A small model that answers yes/no questions on an image's attributes, trained from scratch.
Data: trained on photos of arthropod specimens (BIOSCAN-5M), 195000 training examples, 3.4 epochs.
Rows from block 12 of the image encoder of a small model that answers yes/no questions on an image's attributes, named by matrix and row number. Rows with one number belong to one channel. Each number is 500 + 25 x the weight over its row's rms, rounded and kept within 0 to 999. All counts start at 0. Numbers have three digits each. After the name is the row's rms in percent of the matrix's.
After each channel's rows are labels from the 100 images, of 14976, where the channel reaches its highest value: "strongest on" is what is common among them. Only what is clearly more common there than usual is listed. The data: photos of arthropod specimens (BIOSCAN-5M).
# convs1: grouped (10 groups) 3x3 conv, stride 2 (encoder.blocks.12.convs.1.weight, 320x32x3x3, each kernel summed), inputs within the group 0-31
# convs2: expand pointwise conv (encoder.blocks.12.convs.2.weight, 320x320x1x1, transposed), outputs 0-106

convs1.253 058:514482506510508490531477517476524474477503464508502524458496462516558509508520483527522434501498
convs2.253 072:468489543488526479542480495512467527497503500475468482528518461484534481480507466498493549497507520522514518470486504512472484538510481505515472522479509462480495527453526519484471511487488498532491478506528529496498496502502498507505512494503516516504468491496466477533453485494516447474469478506494515501561493524473504
strongest on: order Coleoptera

convs1.273 196:550488494533505503504507511492596481491483504473483494510520473499534486480517505498512486498464
convs2.273 115:536505483482465483506593507500503464517496485501468481538506509526470513514494467507433482488514507522467500501477494488503541522495490486522520491524459527494488497534492463517486451519509481449516501494486512484505454460489487500449512471476488508485474526484489499558449482464487524495509505481477507465531499495499506
strongest on: order Diptera

convs1.98 107:484506540519538447507494533489511522487490489554455529540492497492496526488476508494525502483536
convs2.98 123:524496513521504481537504499503516516343514524502463486454511534483486483513514504466491485483533498511503515515486493524490495533504481487497519518511507490482495513492486500515505524526507498509490483491497496475504490501492484495499493513502509485491529469494512504514509477506506515504522518487505488485494506493490512
strongest on: order Hemiptera

convs1.229 076:498512498478480495490513501452514516515494507514470545467520515490481554476520478546498525476550
convs2.229 111:552496488485530487487523501515523452490509488506484538522506485468496494520494483462443513508499485500494500503527468463497471524510510475554508494512506455533491510490480500567549535501522524516511468530504500477510525461486509467475469527517491457499502497494507507478509516535482461569481446500494506491549489511506535
strongest on: order Coleoptera; order Hemiptera

convs1.10 101:508498472475515479500449521483484577483524482475534474538511491472504497487496496505472476497476
convs2.10 102:527485511514451510463473492522473511493492497513492530521461523494497489510468539484453534492474463466517486481484540507471522510502469497512436485496496457506494486474505510507511516542499507519504497514517526482508509512462485505483502540449549456497527494497496498495557569509507471510610524514515511479488499520486513
strongest on: order Hymenoptera

convs1.317 114:484516487556482488515509481459493489519556482485490493503489506503495490530482533496539477480561
convs2.317 101:485498536511469507498515507504510479552489507504517463484539532533491496481480500514519541527497513513504503487532444521524501538496468503464472498489490497521507490490501493485499509481507479512524546483517466503499466495463514463485511496524508515502513472492494501496479452511492473455459470492516448470507487503466498
strongest on: order Hemiptera

convs1.173 091:504524499483486497449492444476513507536484522527508510510485542501518511511494498545503491434484
convs2.173 105:540509505511529510522502486499519517500506495506543469478490489554458446460464463506500470524482494528485485504485524505516456479475472496490503470527498531541493442466492474537468534488512510506473522501512453524508508491484468480523484529523506463510531506488515512513485515500497473499514471519455494499477487476474527
strongest on: order Hymenoptera

convs1.251 104:435492505470496502480481515521463506500480525494503530481555477489495468516526500517494498493559
convs2.251 096:510508528476481481486478502515474489457511507494533502505496463392539534494479491496486494500494529485502503516491460503491470452472537515513496502503493486459493495495482493501506500482521540475556510509487491478492512517510526475481478524488537438491509501495506545507523487525528508495459497518490497521542504500544518
strongest on: order Coleoptera

convs1.264 110:514491488525510496471515556494560503471481506423483512489505494504527501482498510477510533484490
convs2.264 102:446528485512464507474456495500521448504482497554467470508457468535490493464457464509501477507481506498522484468490498456519459473505468464512511511515522452489514514487536457544466534483540510469477513508538467503494530522504522488476492454555524473518479472503500487492504496511507513555504495477506500475527507499532537
strongest on: order Diptera

convs1.179 107:496507527521475490465527429481504489506497459528463486535470507525494533509514518530486500487473
convs2.179 107:475509506481480518488489492491511530442495509474481481492467498483494496490502520490507558482462476505516499515537465504564495504488499487505492488476516547515491520482508509489610503510498486480465536521518501509483521531532538518507510526541479536509493482479498501509560477528486514484516501526484466531506491520523532
strongest on: order Hemiptera; family Aleyrodidae

convs1.306 133:514486510532513519494494496448492515472522482509436476491529526515503498517523458453479538498492
convs2.306 133:510511511486533504500502523494507511572498501507500509494513554504463518521514529477535498498500473509526502486476405526524482510481496499496532490450503455491502492509503497541497570449500497497509479528550516488484502468521492509482511530502493502480476479513519502493501476481490523524510503496492407508498507504508506
strongest on: order Coleoptera; order Hemiptera

convs1.112 137:512523524530505456521499498542499490492492507537494521512538486502505558509491441482487454508493
convs2.112 124:546481538502501520507514518505511488450520513523507513515499528468481509512496488503411499502491474477489515486505430504540462522488481495499477511458526452494494470504497444510499526527511521493483473504556488522498540504569475502464468507524522532505501493499505492510514492510502500494459527490507461504474503507445535
strongest on: order Hemiptera; family Cicadellidae

convs1.122 128:474492528493466471510475531513491520495490498527498580489502510489514507496473503478478457473544
convs2.122 101:478495481497510491490485518496528485498488511479470486510511504515483542509472511579505502507468486456481521501498471509527555523482537519513516507486513442429497482520503443458525474513483515505540499504488476533503474499503490511505496496503514492487504487525484504524521475515522506485479538511502494482522493518527469
strongest on: order Hemiptera; family Cicadellidae

convs1.289 101:464457489559469522469496498480524478510571508531513510512511509518500472493493486509486507486525
convs2.289 113:485521473509583494515473499499486496577512514492511498503520486520522527490537490489502484493490476489463512530519448494497465504485495471468502481483493516530499481522522512464481453379493486531537524512507506491505503484517512523491489496549481547481490506489511483520493485484498477486433485504488523489507483488477511
strongest on: order Coleoptera; order Hemiptera

convs1.296 099:508513482510517521508521529479449489510555518545476489490515530488520479474505499468494533457468
convs2.296 097:469507493510524493533502498485491461522477488512502574538536489501493462488534467493503520494506493542467502515459484465551455534524494522524516522516502463463511491497528481541490514443521500509465494482487490512479502510482467498567534499518493478497517490493512543501419500513491517523470495522526465528505497490510480
strongest on: order Hemiptera

convs1.315 068:515521500465476490463510522524525510489467539498510478483496450496505523456512492475481481535448
convs2.315 089:530539465481523485495490489524490496537458511457488541543499505423506459510472480503485501522541503513495489522554500451510509494478530521469522506512470514534500516484502487488480468507503459507539493470504499500487537494496464515483449546489520458484471512490500463487488539539515534502538487494480510503458500505514494
strongest on: order Hymenoptera

convs1.217 065:521580489480486487475504466472521486538492490467491500459489483510469515467508496519527486485482
convs2.217 064:509461493518507504519525455509438481519513520492519455471503507525482542485499485492551489507492465525488477491476491454526488526477492495489528474477486470482518483510498521461545456522496519493472474518509501545456492497484512500548467510518495508498526488516497503537478502516530474484535535519523476484526488487490491
strongest on: order Hymenoptera

convs1.257 069:494509511482509538480493454529471469457497519482523484491492504486490485559445481527509512523517
convs2.257 090:465474520517476508458521513514462456520517487473531467463489478536516519502476518477466491501485499470489520456503489492510540479475478501509459519484511535530509524524482543450515501481479478475468495517480488511505531479493519478499479526493481470495532533501522532469482490497502492553541462496443495517507502513452537
strongest on: order Hemiptera

convs1.146 101:495503538475556545518503442478533488512476462491526525505510500502527492488505537484487492522484
convs2.146 116:488483489521478491480472522496438492524499488512485492519477504548533480506488475512458503532507495514531508521500478507528486531529526503479458496497482484532491500505481481526541464524500506513490507483477492480493554447477489480517510500477476536509534487503507471551563488521500522460500479507544483518480504494479469
strongest on: order Coleoptera

convs1.188 094:505502478527451514494523498457506521514475560516505520508521532501494557480490505498534503511461
convs2.188 095:534458487494598466488492479488508470500491493502515516455503502480508472453534511485527444499489429490542493502488513522487470544528462501507455507480514463483498560492498553523500534458489501499552515512482496491509483468515492491497515466492492462487525516518521464515525478478493503466524489496484486509461489514489534
strongest on: order Hymenoptera

convs1.104 075:518470493467526519455522484507501465505469503494531447456516512515512531514513519506473547501479
convs2.104 105:533495536503500478482492491502520506549524499525441475490534511480481474507505522514498499494545510521498505467513525504513531506501504524477522485534488493494518536503497549438453487502504495476505497496554483488486482516478483483479480529519507488496493518510478490514483517474508548470518515524530504487464490489465505
strongest on: order Coleoptera

convs1.68 096:483498501529542481552546482505536521488521475494511496505500466484484561464508505513477487522484
convs2.68 091:530531454502485517475474518487491496490519482488492500483437508517480435505490491453488518542492527521490502482423471540467555461506490477518529495517496516467521495505517495486522504551502532488514526472499491509483495518504494448492499476496474537517489455502485501507508462507492455436452448483489491482502479521521475
strongest on: order Hemiptera

convs1.118 099:530474451479515525524490508504498502494505523469521483506520496502504517521465584503483538501478
convs2.118 103:515477448496507504452480508490547497458472494520497495476477498522467507492495552468506506511538474464475493502482507494504489478501491492534539486479451475492469493529508535510472523500490509475473498459545464455449484557492517525469435508497518495495470509490479464498488468520503556484495510488524522490506518500516540
strongest on: order Coleoptera

convs1.285 084:471514502455451501509518488473513487514493518502516488556500493494463500534543466517470531469508
convs2.285 102:503505469480525506519515504480544465499486501543512466523485486473459505525526479471506533494509490501534495537500497481499482487525539520494483545508494479508499482571468489474519490477506543530474517490484533508531515509461521515511512484476522508489484522520490508495464504512493516497491470501476479483482508497530474
strongest on: order Hemiptera; class Arachnida

convs1.190 118:502495484521479523536545570463509493488509480513496488497474507559470491493498484486480505539491
convs2.190 102:488499490464487457533469513486483494519536483494457499505495539528514482520520516476507479488491502525521502511483453466519501504496504513517465478500509571510496499510494528533465485461513488493467498493482534519499435572519483491444503549496493561515480474504493503518532485512465441510472445526531472519456491527493471
strongest on: order Hemiptera

convs1.263 147:570502497508506491500499509506520527519488557476490510423483526469498524503511488500498494480502
convs2.263 108:453535500534501536518509510506466470463527496488474519478480553482476501486473481546514495518467493467514504477477506508537542473491479504504496503480514524500470452515509510506495514541498545491482502516515518511494479540491521540500488502473524474487527489497506489476491528473491544511544495520514450482432515484531467
strongest on: order Diptera

convs1.116 082:489523501479566486532495493519491500503504480571529535520488496521503519473501495503492459469516
convs2.116 107:442488542474502508543491492521479482428496493516472515525445484526519522461502510500536489456461508495481503470517478502463508504532520482530518464499493449469493537474478548526506517477500503502483535506482488520505531451498516496555531502479452456484540503477527518505544482463489487516515490504501541490476495508453525
strongest on: order Hemiptera

convs1.241 101:556494468489494515502535495479509501471457506498499530500484524503521542492426501526489479495482
convs2.241 100:548512541504508490509533513517528529486515519496435461516529509511513450467491488494486467517485481492496518515489532520484444468498474484471514477507473450514507515493479478562568538506480519462447473487487503527506501449450508510454517504487484480492481496504507522524470540486494550526526497494542502511485497488495508
strongest on: order Hemiptera

convs1.295 135:474494481518490508491507503462527480501571508545574488483533486482487503506490500517496508484501
convs2.295 111:518513496474536492587503482495507452510486488538455514485480479550477494505466499502480494486495494504463505517515471497501441456524491512532530495497510486472508481483515475486482456519508544487465446524478516474509512492466513518493499508509479509503468483499479510477501493510493488492478530499513468515507489512440502
strongest on: order Hemiptera; order Coleoptera

convs1.267 112:456486475460520510514497519488441494552485492504503487492466517506490464525494496520529473453504
convs2.267 101:501458519503499489514496500521481486534487501521478477487519507532504573510527553513486461498482509537497494471487469445463475487489476497509475488535522523477502467508507486544446518430505556477489529503508537488483520470531525518519523465505476504482494489542515512453491444472491510448448512505494539514471495484544488
strongest on: order Coleoptera

convs1.185 132:474527518522493462485571485476499498491519483504522480501482528538532493478499505508461502461465
convs2.185 095:439542537491448467452531508481471485503516479511487506490483536491513534529485537512529527525470486455517490471462500537490486501474508495521531485535483493575508527522521516504532472509506546509499494480551517478493498518489516523448555554548491485511526492505516494473553488496529536506500483495473504518505526517492491
strongest on: order Hemiptera

convs1.307 072:527493496525477502487502483486460491487486506451442523517484481497509514454483460516522517516450
convs2.307 105:518471482507528485523531513497539510500488497490516525525474502484496540512523569498432487494502574463496491515512527518499579518486506484510469511511488510499504507522491494515506452476524506504530428506550520492499494473492519506497533513496516502512506482491497508497490484507490530509492511500476439509488494485559530
strongest on: order Hymenoptera

convs1.318 089:512509512497506510498522500541487503485473500454425526499501527498494507525506509500500469516429
convs2.318 108:464521462508545490516509495484479492469480496511503498480550488545455482491485491504472521495474546504506500468504479533473538470504517507484514510524509492513497541477512510487461494460506514502457532503475523527519512469560498489480532467521528427501511481495513508508471552504486478494507481523489456524488513521472524
strongest on: order Hymenoptera

convs1.158 119:493485539486549499525502481466499471471458510508547491473509505526516504500490452466473484510467
convs2.158 113:510500477509486478477492504490472493539506513490486508481469473521513499486511464522457486504507493523486478462476429478502491549523435512519489495515480457525509501493514469488519496493492510490515497478473520503510544510466511525507494501530474515483501486518521479514497503498489496507435527508534503532532500495483463
strongest on: order Coleoptera

convs1.316 080:507494485454486528526486482486438502511484500521465470522514489465503496513475511435492489530499
convs2.316 095:470489512479519492498484473477489533530538492522473509527575494514520488482503539478463502505499485480498494511533483485539494524556508500494513514520473468522527481447505444465492454507508542521492509515475562504502516507528487497533523459493498516500529483489483499502460549538496491521498489518502534493504508496467524
strongest on: order Coleoptera

convs1.128 107:502495491482463436481500521493501490503516499488533549504501524520526505510557502509514562495503
convs2.128 094:515495507492549486472485517494463491462489521495496521542473499463506497484504476496529522515487477507459492483509512494492482476507478513510509515568505482531519505513486529550490518426485504507550516553484480485498483546480505492524499536473549514481500504517499508436492508509479553487515467520501488488519512501551519
strongest on: order Hemiptera

convs1.238 082:445482491517517520508450480479485545487511496469483502534547483507505517501471492468542499486521
convs2.238 104:501461491511499508504535487511530472472509492496498515515492515503507520509512527457458489488501520509473495482488542481436498485498479490489531496499496458522527475499507528447506542464508512511483507518467514487500468482479494452491485551501512474520485474509509537464516458491492497495479537527521590470472517474584511
strongest on: order Coleoptera

convs1.82 087:528510460516490473553566466504464525497503486489476515525499509466508465483504525505506495469503
convs2.82 094:454497488490478505508512516477547507509524517497527466526514504492509510536509458512469557502536531524474496457489495517498547543520498510502531521497475486460504510552502517479531556506499528505504547499454489499502484528511519518502485506457457482495508486491518519500514502492501471514455489470469469481479501512504503
strongest on: order Hemiptera

convs1.293 110:510485474464506515517512535535480466486455500502483503519522508506504502524493472549468532519443
convs2.293 119:550495511508466521467544483501509462468502505516504541520487519499499511491503505480442507492521532491484485538526549477519479485492507491494470484479498541523497497541489490489491527534490513500516493489474518499499464445457514487487484496453524467500502530514486484490478508467482502504512518524503485522525510508524494
strongest on: order Hymenoptera

convs1.107 071:487473476496501536475500477491498505531425516484449508498518483499531521499489543498538501518519
convs2.107 096:530470507506510466525529504498496506536516501455529524526550514506509515496502515447502472508451519494506485509498510516494461521496453511523493487536505520481478474476520519536488495474502459523516508470490471545500462504510495507448509565543493486466508516509489476465479503488509510487527505519509509510499489498467536
strongest on: order Hemiptera

convs1.13 072:483491473501486508473571515465505514493478495441493517550494491491483532462486508487506495512527
convs2.13 095:500508489474483485516477497490520496541483488471514492486465511514471493487500482469527516481491518477487516496465514523577494499486497509488490499548487496484504511497511511468472510549501468500489476469485515506500580534473511513500528498479459528505474528511480498468474480502496503481431459506504512490512489522491489
strongest on: order Coleoptera

convs1.88 102:492483465552520507510501474486467497543494508472498484528470449501547525485516496486508455517502
convs2.88 115:504507490504482506504504509487515501492468487514459526515473500491459490508504535492500540495518486491537503490501465491493522506497507491483499499534512516463508493466510494481485486430502487509480518524509511478500524534558485500488477526552482544496487544495507523532529456524498544446487456497486471435536499511491462
strongest on: order Coleoptera

convs1.290 085:509483519472505516513469483465462493473478503539491515472495502525507447526519519429490513502511
convs2.290 089:513502467548442496514498489507472477497516494484477496521461540541516542507492484513549490494462502515489518495532474462491480489485517494490601502486515470499508532514495491531520552439514515517538504496497476534552532525507458473498545456494478515518493540514481490481523504490525537490519490478492484497495484509514475
strongest on: order Coleoptera

convs1.174 119:475487495515478496448561459479503527559469466491511519509496513510517485487485530524509506502514
convs2.174 117:505511501489533513517537508519479496483506506509469500453502475487525452490490500515477459495462425506515481470483447515537463505526470500496503507479500530474505479513498491481467549450504457502504510509523506519511495476574505486503533515499524538495500490498500497499570492494500490486543484497493490506451512495533506
strongest on: order Hemiptera; family Aleyrodidae

convs1.319 075:561525518505492507492498494431476475493521538493479527488487507508526487502495468468452488490512
convs2.319 087:466466474504516503544577512482488463522499509507519507480457557543488534494503509515509538491488471488519486455515468482482511546515494522520488498493527498459508518519497487504449521482515481496490596492507500519479551517491522514486523469488484509536506503493508482534462504487507532511462500516501454471517502503525519
strongest on: order Hemiptera

convs1.227 084:467475480501502505506443492491448510481481495498477526441543474502535487520526518512506496500526
convs2.227 082:478499492522491519548437508505507495482461498520514479518511516460510492519524490495480500502483548547506489528533473482485535486508543491504490493500510473464495533512494455487511516486495490517542508505508537491502497508568514479534514451520511446537487542511518496475512469504516463494466523449495475531505478499502516
strongest on: order Coleoptera

convs1.236 071:505460517516499496479522482513458502527494536518507501500512442521530495479503525503504487426524
convs2.236 097:523519515480499469499532521490470528507508502471510484508538483460509485500460500531499496501494469471526507525477461474481536472499515511487459481475496538461480467518498473534478516474500466503495445478557500461483503554475537546497480516539474499504530464484505489491503479517530497515526494500504501515510491507498512
strongest on: order Hemiptera

convs1.270 109:568525499491526480505526496471511494478484542503505491441468518494548467488496504492486487493515
convs2.270 113:522504510501556475505494503487473542554465500523501497506491517519479503488480485510435541535531443515500505499500540549457583505461466498487480493504497502521498481512505456470479507536483496497537528450543490482486462473481508469564456491460518480500532481512525511488519522490503537550519533492492501485469483506534487
strongest on: order Diptera

convs1.101 070:524487495531523506534456472509491502534518494502545544513499519487490518490489450458453484491503
convs2.101 096:455534476492462491547504496483546514531502467471520476474486501544514476467531525477513483482466511508524505445464498522468490501520460490500510493512515514449497487501516506458500490499484515506469472511506474462503519479508500496491536494529504538501544494500503494494481470493490477489488486504517497501458510528477549
strongest on: order Coleoptera

convs1.123 109:484480536472514454473530509504478462505473484564484505499506474524503543486493498507526516507540
convs2.123 113:487519491483500473515463499470471476479472509500480451512511513517476496523521491467510473468495452485491488485517479485483530485495492478432502520497498538487512504492511505556507507520510552510542530506543480542518500510507529530529475531486518476519420483505500501537451481533509471513492496486491516489544515496493520
strongest on: order Hemiptera; family Cicadellidae